Weights of a small contrastive audio-text model: 149.1 epochs.
Rows from block 5 of the audio encoder of a small contrastive audio-text model, named by matrix and row number. Each number is 128 + 32 x the weight over its row's rms, rounded and kept within 0 to 255. All counts start at 0. Numbers have three digits each.
After each channel's rows are labels from the 100 clips, of 14848, where the channel reaches its highest value: "strongest on" is what is common among them; "loudest" is the band of the loudest frequency at the time of the peak. Only what is clearly more common there than usual is listed. The data: read English sentences (LibriTTS-R). In brackets: how many of the 100.
# conv: pointwise conv (encoder.blocks.5.conv.weight, 128x128x1), inputs 64-127

conv.1:114128134129129128128061128128128130078124130197125127124128027255128135127105127127128128128128015132129127129125097128130128134128135128098011128129128125128247132131128140010128128118128129
strongest on: the word "was" (81); the word "he" (58); the word "she" (28)
loudest: 250 to 500 Hz (45)

conv.73:128128140107128128128125128127132126128128129125124128128128117128128127129089128160092128128129125128129255128128127129129129134128255129128057128102128182128128127129116128129122127128121127
strongest on: the word "we" (39)
loudest: 250 to 500 Hz (38)

conv.99:126128130129128128128126128159161110129128128128128151248128129127128115112128129128134128127128129117000017128128128128129128127129130129128127127128129131128129127125101128128128091002130050
strongest on: the word "all" (25)
loudest: 250 to 500 Hz (45); 500 to 1000 Hz (44)

conv.34:135128127126120128128129127129121127128128128128127102125128125176128128128128127131107128137124128128128130128126255255128128196131180128128128128128128122148152124144125135128128117127128128
strongest on: voice: female (81); the word "she" (57); the word "her" (28)
loudest: 2000 to 4000 Hz (53)

conv.30:125086181135109130128113124132127129127128128128167119128127129128128153128130128128128006131162128082111128128128128128129128052127137129128127128137128128128128125129129133128126129127128128
strongest on: the word "no" (25)
loudest: 250 to 500 Hz (47)

conv.5:128137128126129129128127128129148128129126129255129128128128128128141129128126133128126128127102128127128126128131131149128128128163132128128127046103127078128128120126123129128058126128128124
strongest on: the word "is" (36); the word "his" (26)
loudest: 250 to 500 Hz (55)

conv.82:132126012129125128239128233120016126083130128016191128128121127128128110128127170128128128133115128130087128125128131128128128127128110127128128128104125128129127128113126128130130126172079103
strongest on: the word "said" (32)
loudest: 4000 to 8000 Hz (75)

conv.7:128129127128128129128125000128126128195140133128130131128128128112131128129128124129127128128125220128128131127128153128126128127128128128165191129128128128129129127130128117129128043126129127
strongest on: the word "you" (54)
loudest: 250 to 500 Hz (35)

conv.101:128126128131255092128129128124153128128112128128128057128128132127128129081054128124120132080129131070128130128128198137107132095128129127128128128128125029131130128128136046107127127128133128
strongest on: the word "was" (70)
loudest: 250 to 500 Hz (61)

conv.19:129128128128127125127128128128129127074129128127128128081128128229128128000124128128128128127130141128128126127128128149000137141128177128128044129128200117127128130128130128129128128135130084
strongest on: the word "my" (35)
loudest: 500 to 1000 Hz (37)

conv.4:129128127128085128129058128128127154127128132128119129123128126172128127128086129101129129128127130129128128128235128255128131129160128128128129128128128085134092133152127105123128011128129127
strongest on: voice: female (85); the word "she" (77); the word "her" (25)
loudest: 2000 to 4000 Hz (59)

conv.126:129128128129089129128039128128125130128085128127128128128128122127128127129129128127128035128128127128068129128128000128131128125128128132153128130129126128128085102128129148128128128128128126
strongest on: the word "not" (42); the word "you" (34)
loudest: 250 to 500 Hz (47)

conv.89:128124129128128117098129162127128128128129128128129128129127128150128129126108122128129128138135128127128128092128128127130117000129130127128121151128154136128128099128162129128129128126176093
strongest on: the word "not" (43)
loudest: 500 to 1000 Hz (31)

conv.0:128073128127130102128128128138128126213003128128135127127127128128128201123128131128127129128128178128033130133128128126128128142255130128128128128128129128129054130085128128128121071128128127
strongest on: the word "she" (36)
loudest: 250 to 500 Hz (54)

conv.43:094127176120128127128128123128129128127128128128169128128128128126128128128128119140129128137234124128128139123128093128131127047128134127141127176132126128119255127101124241195129128128155078
strongest on: the word "not" (64)
loudest: 500 to 1000 Hz (39)

conv.20:130128129128128128128000128131129128128128069127172127166128121127127128127129123084128128128128128128129128128128126181128125128128129128087129128128103128128194127128129115128131127079144129
strongest on: the word "i" (70); the word "my" (29)
loudest: 500 to 1000 Hz (31)

conv.39:096122128129129114128128128127128131124130128128127132128098126127127128127128125120164129128117117000128128130127122157130128128126126127128128127128129123127132128139249128128126127127131130
strongest on: the word "the" (80)
loudest: 250 to 500 Hz (47)

conv.117:128128128128168128144212127128129125130127126007128127128128128129127128129127104128196048130127128129126129129124124124128127128127128128126128125129127131128126190128128128128128128127127128
strongest on: the word "the" (84)
loudest: 250 to 500 Hz (36)

conv.78:128127127128128126132128127128129127127128128127091130129127136117128089128128128128129128128127164128127128128026128141129128248033119128128128180128127144128095075128128125129129128124105128
strongest on: the word "his" (40)
loudest: 4000 to 8000 Hz (82)

conv.55:215128128000128127127128127129129130128128128128127128082128128127128128132114128130128127076128127127128127091126128215128105130128128128128128129107102127032128127128128141128118128128128059
strongest on: the word "i" (83)
loudest: 500 to 1000 Hz (40)

conv.97:068128128131128128128124129128128128127128128128127131128128128127128032128128123068129127128128128125098128115123128169128064126128128128128127255128111134128127128128127128128128128004128127
strongest on: the word "not" (50)
loudest: 500 to 1000 Hz (27)

conv.51:131104126128128129078129072255123133128128113130127135128129083140100128050029123128128110128125172106128129128128129127127125125126131129128161130127164049128117109128130083128119064124128127
strongest on: the word "he" (50); the word "is" (39); the word "his" (30)
loudest: 250 to 500 Hz (48)

conv.38:129115130125129115045130128128125134128128128128124128125128128121128069102118049130129128128006128123128133129127197128128128129128133159128129127129128128124128125123132131124095128128126128
strongest on: the word "she" (49)
loudest: 250 to 500 Hz (51)

conv.44:129128129133127125125126122128128132127129128128125128128128039130121068129128128130128128128129129168127128128129128130127128154128129127127128128139154128128127126019130128128129000086116128
strongest on: the word "is" (45); the word "his" (34)
loudest: 4000 to 8000 Hz (74)

conv.52:126128128129128129128128132083127128128130128129128130131127130127036128127128129121129128130127128127127161127128129128120000127127129130148128128129037128156121128129255126125128128124128128
strongest on: the word "not" (55)
loudest: 500 to 1000 Hz (30)

conv.71:131110129126138054127173128105129128128128128125129128121129128139128128129128128129129128128126128128090000128126143062103156131128128128128128088128127051129052151128128128117128132130021128
strongest on: the word "i" (49)
loudest: 250 to 500 Hz (33)

conv.77:128128129128150128255128128075122128051128129128128124128117147128094086054124107130128128129133167128128128128128114128128128128128128008134127128127128128127129041105128156128128128128129129
strongest on: the word "was" (96); the word "that" (35); the word "it" (35)
loudest: 250 to 500 Hz (55)

conv.6:129128144127124120128116129128129129128123060117102128112208129128158132128146128128119130130086128127127000132135138168126129127077118129129129181151129100128091112130130128126129125128116129
strongest on: the word "i" (95)
loudest: 500 to 1000 Hz (41)

conv.69:135128128128158128126011010128125128128179073128025163128128128043128128180128128128132128123128140129128129128128091128129127128064127128124128128099127128130128127127129125135171113127129129
strongest on: the word "is" (34)
loudest: 4000 to 8000 Hz (42)

conv.63:128114129127127128127127074127128236132126128128130132127140123119141128130128134128129128128125118128128128128146127190129127128128128128132128138126120127126133159123127128124131128129129129
strongest on: voice: female (83)
loudest: 2000 to 4000 Hz (58)

conv.93:129130127127184127128126126126130128128125124127090128132128123130113127151128128126128130103128139152128129128128124127125129242061128128125128123128130127129128127139128098128129127107128130
strongest on: the word "is" (40); the word "his" (33)
loudest: 4000 to 8000 Hz (60)

conv.25:139128126128128119128126129128126128128141049127128128128128128126127129131128128123130128124119128127128127155128103128124128128126128128127126129000127180128129128128156028128127128061129201
strongest on: the word "his" (43)
loudest: 4000 to 8000 Hz (33)

conv.104:134125128128122108128128130128128128126128128127128128127128127154128127128106128128125129128128128128140128127128128128128129128128128128255128003128125055128128104128127126109128128128126126
strongest on: the word "you" (55)
loudest: 250 to 500 Hz (33)

conv.24:123127210128125128126100127128255129128128123128128126128128127183071245129128129074128111131128127128130129128126025127132128128127141128226128128128128128128127126128139135029141128128128121
strongest on: the word "you" (39)
loudest: 250 to 500 Hz (53)

conv.57:128127129047127128128073150128113128120097127119128127128114128116128128128102128115014128128142126128129128066215127128183128127255129126129129038128102121127159128103128128126127104127128129
strongest on: the word "she" (73)
loudest: 250 to 500 Hz (51)

conv.84:119127130128048098128048106128128127127128131128128128128128127128188128128128128137128128128129127128128123128128128128128138170127128098125127129119191129125129129128102128120127128130128128
strongest on: the word "was" (44)
loudest: 4000 to 8000 Hz (31)

conv.28:130126125128128043128128128061118128128128128128140078127075128128128128129083128128128129084127160128128128127127207128006128128162157128129128130084119157209125128128128090130056118127126125
strongest on: the word "she" (59); the word "was" (43); the word "her" (26)
loudest: 2000 to 4000 Hz (39)