Weights of a small contrastive audio-text model: 2.91M parameters, batches of 256.
Rows from block 5 of the audio encoder of a small contrastive audio-text model, named by matrix and row number. Each number is 128 + 24 x the weight over its row's rms, rounded and kept within 0 to 255. All counts start at 0. Numbers have three digits each.
After each channel's rows are labels from the 100 clips, of 14848, where the channel reaches its highest value: "responds to" is what is common among them; "loudest band" is the band of the loudest frequency at the time of the peak. Only what is clearly more common there than usual is listed. The data: read English sentences (LibriTTS-R). In brackets: how many of the 100, against the usual share in percent.
# conv: pointwise conv (encoder.blocks.5.conv.weight, 128x128x1), inputs 0-63

conv.93:128128127128132128128131177126128127128126128132255128128129142128128119091114128127110128127114128122129064123128131129123126128107126128130129127128121059124128128128128129129129128128123127
responds to: the word "is" (40 vs 10.1); the word "his" (33 vs 9.9)
loudest band: 4000 to 8000 Hz (60 vs 5.4)

conv.104:128006128124128107128127128128127141127128128128128128026128127128128128128127128128128128104128111129128130167128082128117128128127128062126128128133099128128151128128127084110115129127150222
responds to: the word "you" (55 vs 14.2)
loudest band: 250 to 500 Hz (33 vs 12.6)

conv.89:124128128143128108126126052128128128128128128128128128128128132127127137127128128049128126128151130129130131128127128130132066129128128128104128128130162133128194129129129000128126129128167140
responds to: the word "not" (43 vs 8.7)
loudest band: 500 to 1000 Hz (31 vs 7.1)

conv.55:127136127127128128128128128128128142128128141128041128027128128128142128128096128144129106129132128128117129128129129123128159128168129128051128128128128128106095128136128128128028128128179128
responds to: the word "i" (83 vs 20.2)
loudest band: 500 to 1000 Hz (40 vs 7.1)

conv.78:128128129128196128231128177128128128128127127125128127128145129128127052128097124128082128128134126128128128130190101127129128128128230128128128126129128128129128120127122128130128206128128128
responds to: the word "his" (40 vs 9.9)
loudest band: 4000 to 8000 Hz (82 vs 5.4)

conv.82:126128127126074128164128128077129128128127120128128128128128128128128127237128128071128128127129117128127128128128112130128127124128128128128127128129127088135128111128128061127099130128125130
responds to: the word "said" (32 vs 9.2)
loudest band: 4000 to 8000 Hz (75 vs 5.4)

conv.25:128128128128155072128129129069127000128127127128142054128128128124128129125124129077127124121128129128128128128128129092128128127126128128126129071131128128048134130112146128128128128128128129
responds to: the word "his" (43 vs 9.9)
loudest band: 4000 to 8000 Hz (33 vs 5.4)

conv.92:128129126130108127128129160128128125128058127079128127127127098127127145144128128128118092126128129128128127128237128128127128128118128128127128129127128128128148139128128128128128147128128128
responds to: the word "the" (95 vs 49)
loudest band: 250 to 500 Hz (31 vs 12.6)

conv.99:187126135128128128128126128108115128097098128128128144128128128110127131127161128133129093002128176128128129127128128128128128129128127129113127128101128128114128128128074128129129098126128128
responds to: the word "all" (25 vs 5.1)
loudest band: 250 to 500 Hz (45 vs 12.6); 500 to 1000 Hz (44 vs 7.1)

conv.6:133123125128128128125129110138139126129129128128131126192128128128128127060129129123141128237192129128128163131144129128110130119171129126114130128132097128083128128128127131130128117006128128
responds to: the word "i" (95 vs 20.2)
loudest band: 500 to 1000 Hz (41 vs 7.1)

conv.69:126128128128148128128129130095128129128129127128241128128190128120127130128128128103128167127051127128128129130131048083128128128134137128127127128128128127077126128127128128126128127127111125
responds to: the word "is" (34 vs 10.1)
loudest band: 4000 to 8000 Hz (42 vs 5.4)

conv.56:128127128128115116128125128128128128127130128128128128000052129050038128128199128128126126128128128128128126128127128128128128143130126128131128128128128128128128121129129128201128128129180125
responds to: the word "was" (81 vs 15.9)
loudest band: 250 to 500 Hz (55 vs 12.6)

conv.5:136129128128130177128128128128128128127130129128122125128128127127138129129128141132128129128130128127128131127127127115126128127133050127128128154078128255097128131131128123128127126128207128
responds to: the word "is" (36 vs 10.1); the word "his" (26 vs 9.9)
loudest band: 250 to 500 Hz (55 vs 12.6)

conv.34:127129128128128129128129128128127128128128128159102128128128128130130127109058128128163123128128122128127133128128179128128185128128171121128130128128084128129128128128127128129127129128139120
responds to: voice: female (81 vs 52.3); the word "she" (57 vs 8.7); the word "her" (28 vs 7.6)
loudest band: 2000 to 4000 Hz (53 vs 2.4)

conv.7:255128127140128128095129128129094128128128181127107128128130128129128128129128128097128128120128128128107130133133128128129238128110165128128128128128128128129129128128128128128128128128168128
responds to: the word "you" (54 vs 14.2)
loudest band: 250 to 500 Hz (35 vs 12.6)

conv.97:128127151138128128128159128128128147128128078116127141128128129148128131129128127076127127128129123111127128131128127127128128128173204128128127119128129128127128107122129128151128128128144129
responds to: the word "not" (50 vs 8.7)
loudest band: 500 to 1000 Hz (27 vs 7.1)

conv.57:129128129037129128121083128128127134128128128128128128128129128128055128128128127127117128025128071128128129127120129128128128128128128122129128133128129128121127152128164127152128128128129127
responds to: the word "she" (73 vs 8.7)
loudest band: 250 to 500 Hz (51 vs 12.6)

conv.71:128129128066127130128104129126128128127128128128128129127012128095130128128128127138128127128128127128128121127130128110129097129075128129129167130129068128128128156128129128128128148127128128
responds to: the word "i" (49 vs 20.2)
loudest band: 250 to 500 Hz (33 vs 12.6)

conv.117:128128128128131127128128164127129121128127135128030128128128130124128077140129129131130128128128123128127127128146128128128127128063127129122240127128127000128127129127070128128128128128128129
responds to: the word "the" (84 vs 49)
loudest band: 250 to 500 Hz (36 vs 12.6)

conv.30:128128234128128000125128128128140149128127126128127129128128128129128126128128127128128092034129128127128134132129107131097128128127129128131121046130151127116128128125128129127078128133128130
responds to: the word "no" (25 vs 4.4)
loudest band: 250 to 500 Hz (47 vs 12.6)

conv.39:128128127128128095129176128053128127130127118084114128128145128128110112128009128128115126127133128129128123128198153128176127123128128128124128078093128128128128128128127226128127128128126169
responds to: the word "the" (80 vs 49)
loudest band: 250 to 500 Hz (47 vs 12.6)

conv.19:128110087128127128128128128126127128128128128131128128046129148128128128128128070128128119131128128128128128122128127128128128128129128068126141128131106128128129128127129126182129128128127128
responds to: the word "my" (35 vs 6)
loudest band: 500 to 1000 Hz (37 vs 7.1)

conv.63:128128119128128132127140127126128128128128128128130126127127114128131129128122129128127128128128128128128127118128128128046000061130129075128146127128129128128128129130155126127128070128129128
responds to: voice: female (83 vs 52.3)
loudest band: 2000 to 4000 Hz (58 vs 2.4)

conv.24:127128128128165124106129107126127142184126128129128127128251128128128077064128128129128126128128117125128128128128130128124128128128125128142126125128128129128128128128133128128128128128128171
responds to: the word "you" (39 vs 14.2)
loudest band: 250 to 500 Hz (53 vs 12.6)

conv.44:087128129129132128159128187127162128128128128134170128128130128105128108128127128128069126116134106128129124124129128128108128128128128128128080128128128128127104000114128109128128128124128126
responds to: the word "is" (45 vs 10.1); the word "his" (34 vs 9.9)
loudest band: 4000 to 8000 Hz (74 vs 5.4)

conv.31:113128128128128120128129128110128128128125127128132128114128128129128128195128128127088128128128128128128128128128128128128136255128123128102128128128209127123129128128128127128128128128133128
responds to: the word "was" (91 vs 15.9)
loudest band: 4000 to 8000 Hz (48 vs 5.4)

conv.51:128076128128127130123129101128128128128126124128102128128128128131129128147128128128150183128128128121128198128128128128126129128128096126128129128127107137124136129125121055125130101128128129
responds to: the word "he" (50 vs 17.3); the word "is" (39 vs 10.1); the word "his" (30 vs 9.9)
loudest band: 250 to 500 Hz (48 vs 12.6)

conv.28:082127088128129131129128128127128128127128128142129106126125127129129128129110128098128128126128129241132128128122125128128128128096136126129153128130136128128129128002128128128129132184128128
responds to: the word "she" (59 vs 8.7); the word "was" (43 vs 15.9); the word "her" (26 vs 7.6)
loudest band: 2000 to 4000 Hz (39 vs 2.4)

conv.43:128130128128126125132128127128130209129128128128126127128128144128128128125128128128128128129159128128117125120132128128128116128128120128102043124128155142128112129128129128128129128128247128
responds to: the word "not" (64 vs 8.7)
loudest band: 500 to 1000 Hz (39 vs 7.1)

conv.0:128128130153128128128000128128128129128207128183128128082128124119128128128128128128128128128128134128128128128127093128128128128123128128129128129128128128130128128128127128131129128128128128
responds to: the word "she" (36 vs 8.7)
loudest band: 250 to 500 Hz (54 vs 12.6)

conv.38:128128128128108128128127129090129127127128129128126128000128091128130128128123128128125126127128128134103128126174127128126128111127133129128195128127129128120241200128128128121128129128130129
responds to: the word "she" (49 vs 8.7)
loudest band: 250 to 500 Hz (51 vs 12.6)

conv.73:128129128100128128129113129126124129109128159130130128128111096128128128073102128090229125126128112128128118124128120129092128137131128092128128128129126126127128126128128128128128128058126128
responds to: the word "we" (39 vs 4.7)
loudest band: 250 to 500 Hz (38 vs 12.6)

conv.20:128127129128127127119129128051127128150127126128128128128135128130059128128128116127043019127128129128128211127128128119128128129188133129126129128133128112127130128124130128128090125128129134
responds to: the word "i" (70 vs 20.2); the word "my" (29 vs 6)
loudest band: 500 to 1000 Hz (31 vs 7.1)

conv.4:127128128128216130128128187187127127128128128128129128081128123129128128073126128104128128128128104129129128129128128065063128128097128118130168128131105130130129128127127110128136131128128128
responds to: voice: female (85 vs 52.3); the word "she" (77 vs 8.7); the word "her" (25 vs 7.6)
loudest band: 2000 to 4000 Hz (59 vs 2.4)