{
  "encoder_arch": "tdnn",
  "model": "contrastive audio-text model",
  "dataset": "read English sentences (LibriTTS-R)",
  "train_examples": 15625,
  "gain_aug_db": 6,
  "noise_aug": 0.01,
  "time_shift_ms": 100,
  "n_mels": 64,
  "hop_length": 160,
  "input": "log_mel",
  "spec_augment": false,
  "win_length": 400,
  "tokenizer": "word",
  "vocab_size": 8027,
  "loss": "softmax",
  "embed_dim": 384,
  "encoder_norm": "batchnorm",
  "encoder_activation": "leaky_relu",
  "encoder_depths": [10],
  "encoder_kernel_size": 3,
  "encoder_stem": "single",
  "encoder_widths": [128],
  "text_encoder_causal": false,
  "text_encoder_width": 128,
  "text_encoder_layers": 7,
  "text_encoder_norm": "rmsnorm",
  "text_encoder_norm_position": "sandwich",
  "text_encoder_activation": "gelu",
  "text_encoder_mlp_ratio": 4,
  "text_encoder_head_dim": 32,
  "text_encoder_fused_qkv": false,
  "text_encoder_bias": "all",
  "text_encoder_qk_norm": false,
  "text_encoder_layer_scale_init": 0.1,
  "text_encoder_parallel_block": false,
  "text_encoder_inner_norm": false,
  "text_encoder_positions": "learned",
  "init": "xavier_uniform",
  "optimizer": "adamw",
  "lr": 0.0021,
  "beta1": 0.9,
  "beta2": 0.95,
  "eps": 1e-10,
  "gradient_noise": 0.3,
  "l1_shrink": 0.03,
  "steps": 9100,
  "batch_size": 256,
  "epochs": 149.1,
  "lr_schedule": "cosine",
  "final_lr_fraction": 0,
  "warmup_steps": 910,
  "weight_decay": 0.0
}
Rows from block 7 of the audio encoder of a small contrastive audio-text model, named by matrix and row number. Each number is 500 + 50 x the weight over its row's rms, rounded and kept within 0 to 999. All counts start at 0. Numbers have three digits each.
After each channel's rows are labels from the 100 clips, of 14848, where the channel reaches its highest value: "strongest on" is what is common among them. Only what is clearly more common there than usual is listed. The data: read English sentences (LibriTTS-R). In brackets: how many of the 100.
# conv: pointwise conv (encoder.blocks.7.conv.weight, 128x128x1), inputs 43-85

conv.21:499508741495491511500499498489499500555498562500464499498500548503500500502528500500483851501495499499382510499501500539469498504
strongest on: the word "was" (100)

conv.51:496448501500493499473491597498500500504498499500465504399499499500500500292500380483499697500470499499502500498501381499289495499
strongest on: the word "the" (74)

conv.49:474537508501499500500484498500502501500514501500507500352501501500500531500504499500573501500500438500534500500500500501688502500
strongest on: the word "must" (40)

conv.114:498500498499500499573500504422455499500500496499500501500500508500499500498502500498499500498500515519433496498501494397500501505
strongest on: the word "he" (51); the word "you" (50)

conv.62:499498500519499499506500500500836499505499436401502499480499486499500499652500521497498556501499500500499497500499500500478502441
strongest on: the word "not" (84)

conv.43:513500499500498499499500500500500500498513499500496503500500499495495500499500500500499626496501500500498499500500500499500500500
strongest on: the word "you" (50); the word "he" (46)

conv.81:499516500500500505501500506499500499508501502497500503520507510500453527471500501487500499509820500442499500513508500500500500500
strongest on: the word "she" (97); the word "said" (28); the word "her" (26)

conv.33:500490497480449500500500501499500269500461499500404502413663500470501560499500314477416500499500500500501500500499500530500496500
strongest on: the word "his" (57); the word "is" (30)

conv.84:463499500572501500501500500499500500503508454500502498501500496500500500312500501500500414501853501500499501500500500500500583498
strongest on: the word "i" (44); the word "my" (30)

conv.45:501501498803394472642500462499501500500497497500501500500500486500487500501500500500474502500500499500499500500500500500500500500
strongest on: the word "you" (72)

conv.24:500500500709500500817500473406500384501498501500500499475499501500484490500500502499500499487579500500499500500500500501499501406
strongest on: the word "not" (71)

conv.52:500495500500500500500500500499500508504499474499500501500500496502500500319496426500500527498496499500503522496500500500501497501
strongest on: the word "the" (94)

conv.102:500456498500499500500503495500500514500501501422497484694501501497500501506501500500497503500689500500506504500502499470500500460
strongest on: the word "she" (95); voice: female (85); the word "her" (34)

conv.29:502502547499264502749499477505500498500500503499564486496500507527506491571503509503500548500477500500500500549220500498495349500
strongest on: voice: female (89); the word "not" (35); the word "no" (26)

conv.87:469500499499402501499500503500500500500623500500505397504500515500500500494503500482490503501503500500493500500503500502499500501
strongest on: the word "you" (50)

conv.92:500500500499450500547500503409480500288500277494510499500500500500497500501500495501494500499500501682499492499499499500499500505
strongest on: the word "you" (39)

conv.3:505475500500444446513500496490377497503491499500502502433500501499500499503500500521500504499500513500500495501500500154500500500
strongest on: the word "you" (56)

conv.116:493495501501499503451500500462500499489495501509460456509502501430501356491501499497500705504496499501502499491500499413507488507
strongest on: the word "and" (65)

conv.31:499491500501459501500498499525500517500506501566499511497501502499303501487500426500307499500500480501263499500500505529500491500
strongest on: text has "you" (32)

conv.38:501501499499501501499583501472500500501501500505500424612503500465500500489500500474503504500509502500497725496501500503615501500
strongest on: the word "she" (88); voice: female (80)

conv.126:500499482500500500493269500501413409499508498500500500468500499500499500500498500500501278441500503493501574498500449491500500496
strongest on: the word "not" (31)

conv.8:377505518502496500500501500413516271503540504468500490500500488500501481501501578528502556500512498500500501501505500501428498500
strongest on: the word "not" (78)

conv.56:514499501500500506500358500502500491520502500500500511500428501500500500498454500501500500395499500500500499498500362500500500500
strongest on: the word "one" (47)

conv.85:500500495501500499500500499501503496500500502500500499499500483514500460500502500500500499491500500501500499500500500491500500514
strongest on: voice: female (81); the word "he" (61)

conv.121:500500498500501500520499500500501387501501500500501501444835500502500500515500501500500517500500502569500595497494500500500501500
strongest on: the word "his" (48); the word "is" (43)

conv.97:500436499499499500500500502500500500499502500505500500500500500492500502448500500493480500500592500499500500501594500500500499500
strongest on: the word "she" (97); voice: female (80); the word "was" (37); the word "her" (28)

conv.73:500500500503500501500410714500474503332504497500491499500461499497500500500485500498501500497500499500501501499499500496500500498
strongest on: the word "the" (87)

conv.127:498506599499503500496517555501501509500595500500492497502497502489334503533414495500500502577500498469508569462500500500498531444
strongest on: voice: female (89); the word "he" (75)

conv.17:500488500507500500499500499471500500605490499499488500500498500500499498499500500500502610499500500500500500489500500500500500609
strongest on: the word "the" (95)

conv.58:499501335500502503499499508489502495633498500481492725495516467427493665397463504500503558491500500484501499424498488499499500500
strongest on: the word "i" (96)

conv.123:562501500500500501488500500372460500503500500501304494500501498500501457500475500502522501500500473500500503488155500417639497500
strongest on: the word "all" (30)

conv.30:500505500502500295502501489498500500501500500449499473500500500500528500501499504500502498500500496500332501500499499499489500496
strongest on: the word "she" (33)

conv.20:499401500500507497498500528500500500496500500501497500502497502447495500499500500500500679499499500500732469502509502497500366500
strongest on: the word "and" (82)

conv.110:501501494500444500467505499501510500501492499500486791500500484501500508498497499500499500500500500500501498501500500500500500500
strongest on: the word "i" (91)

conv.42:499498502500501373500500501545499499500500500499497490500505500653500401639500503501500499418445507500488500500498415494499505500
strongest on: the word "make" (31)

conv.94:500839500501500484502500498493500500500514498500500499501450499499458499501500500497500500501673500500500500497501498502499504500
strongest on: the word "my" (27)

conv.106:500500501766500503582538499493501500506500492501501500492500501408498479630425501502498620501500499541499481504500481499500502404
strongest on: the word "not" (84)

conv.109:500498500500500500500502500593489498500498500523499490501503500500502502500500500664498410500592501391500500509513500500500719500
strongest on: the word "said" (28)

conv.53:500570470514499500504500502500500500501647482403501499500499495500500528500500500499500500474499500500372499435500500498480503498
strongest on: the word "not" (29)

conv.96:500500500533499501501500428500500495508500501500500731424502500500499500500500500500490497499530500500502500500502499500458515498
strongest on: the word "i" (91)

conv.101:635500500501498500500501498500499500499417450500500500502446501502500502498508499500499488500500500500497500503500500501500499502
strongest on: the word "see" (38)

conv.82:500500510500495640501500500501500497500500524475483500423500500500500500500500500481484500500500500501500502472424497501498484499
strongest on: the word "was" (74)

conv.120:498501414498500499499500609478500499500498500498499500248508500501498500500499501475500500500498499500634500500500495478501441499
strongest on: the word "and" (75)

conv.98:500500500628499500500561500500501500500506501501499720501475501480498240489498500500500516484499482663506498499500502500500501502
strongest on: the word "not" (73)

conv.60:503500499503503501517473537500500500503500500497500406828500501503506495507500501505500500434501500500501501499497499500498606500
strongest on: the word "the" (80)

conv.19:500559500501498500500502498500501500499502500499500499499503501503500500500501500500532501501500300500506502500450500435567498506
strongest on: the word "all" (31)

conv.112:499501593503493500641502500500500498500502500728499500502499506501367503501500500500500498500500500541499505500500510648497500500
strongest on: the word "said" (43)

conv.25:501506501501500501295500500500504499500494500489470729500504498501500503500502499500500500502500500472477499507499500500500500500
strongest on: the word "i" (95)

conv.74:501500347501500500501500496499503479500501492494433500500500496500498505498502500500497489500500498395500499501500500502500500500
strongest on: the word "i" (65)

conv.88:500500480500435500492500501500498500544500497501503481500339476500532500480501499500493493372501503496498732500500499501502494500
strongest on: the word "see" (35)

conv.50:500497502500500500500500499500500502500500500499496500523499414500485501499502500501493819500500500566500502493500502500500501500
strongest on: the word "the" (83)

conv.23:481692500500500462419500504501500492500501500501465639500500500500500504344500496464500579503500499298500501498506499487503500502
strongest on: the word "might" (25)

conv.39:415546531499493498500494501500496501500500500425348500501419500500499500498500320499500499503500500499401499439408500505500500500
strongest on: the word "must" (58); the word "was" (40); the word "be" (33)

conv.4:500500501528500500588500500501629500502501498498500499500495482499499472500501502458499500500500483709466498500460500500499505498
strongest on: the word "not" (68)

conv.14:501294500529505500500500500500376500500499497431494502500500464426497499506498509503504503500501802498499487500499424336500569491
strongest on: the word "he" (66); the word "was" (41); text has "you" (34)

conv.0:500552470502479404369504493387503500500483401500500501500499489500409471500501500503500500503500501504500492500500500155500501500
strongest on: voice: female (86); the word "she" (41); the word "he" (37)

conv.76:498500404500501500432499496500501475503499500517495328499496332499500500502500501502501494503500500497507500502499500500500500500
strongest on: the word "and" (94)

conv.54:500500500500500500503499500499500499500496500500501500500500501500499518331508412500500497502635576500500499477500454502500562502
strongest on: the word "she" (69); the word "said" (29)

conv.89:500510516501500504580500500500500501500503500503500497481777501502500496500500499500490674504421501500500500499501495507500493499
strongest on: the word "is" (45); the word "his" (42)

conv.107:761503490501517500499500629500494500467475369380500496500499500506500500498481383499501468499500501499500500500318478501503499492
strongest on: the word "so" (26)

conv.12:440497500510501500492503361513503503496500499500500501496499500489500519506500504501503321500500500502370500500497499500489494499
strongest on: the word "not" (28)

conv.6:499564500500499500501503501500501502500500503498500530576500503498500500500503500478499500505500415501216468500499500376500493490
strongest on: the word "must" (61)

conv.18:500500493552493505500500510501501475504499499484500501485499500500500499498501474496500502494501509640340500499503318503500499513
strongest on: the word "was" (84)

conv.78:500499424500500500500283501492500500500500500500649500501500517500500500500500500500500498498500522500500500499500501500500502632
strongest on: the word "we" (34)

conv.90:566501500488500500400501500500501462499501496501500501497500475501500440498499500500575500499491500498500501500501502495500562493
strongest on: the word "and" (61)

conv.75:500500500500492500499424498498499501771452499500438500501499500500498500497501499497499563500500500500500500419499501501380497531
strongest on: the word "the" (92)

conv.63:496500310500466474500499504345500502381433499500500496501502499553502482279566500497523500464501501569500377492500500500500497522
strongest on: the word "me" (42)

conv.72:420500498502496501500500500500501500510500564503500511500501781500500500495658500498499331498500500501498500501499499500500501501
strongest on: the word "was" (100); the word "it" (34)

conv.35:503483500502501533500551533506499500494497511507499500500591518496502419500499494501500553469500493509500500501500499500501500504
strongest on: the word "you" (51); the word "he" (47)

conv.67:503501486500501501500501504501473536498499498500496501505508500499501500510413504505500499492542502499502664503499500499507500475
strongest on: the word "she" (56)

conv.5:499600500516500499501500495510603499500607468500501500498500488499500499505499501484501774500502497500500499501499499499499502497
strongest on: the word "not" (60)

conv.108:501491438501502500500505500502499500500500499501502497501619500409500500503382500319500500488540502500498657501485500501500485481
strongest on: the word "his" (52); the word "is" (30)

conv.15:429626501501500496499487535494468493500498500500499500500505499500376498501500500499501499500501500499500501500512439501500502499
strongest on: the word "might" (26); the word "my" (25)

conv.64:502500500640499505501537477500503498501500417501501572500506501417487500500500500610561501499589499500500488500504497375500499476
strongest on: the word "he" (44); the word "you" (32)

conv.1:493500467500497498511499499500500497118500501504501557500495500489500461495485500502506498492500501500361501500504505500500462501
strongest on: the word "i" (83)

conv.70:500500500502499441501501500479500624500502500426501499500501566501500500500502500500500499500500499502500612500498500501501471492
strongest on: the word "she" (80); the word "her" (30)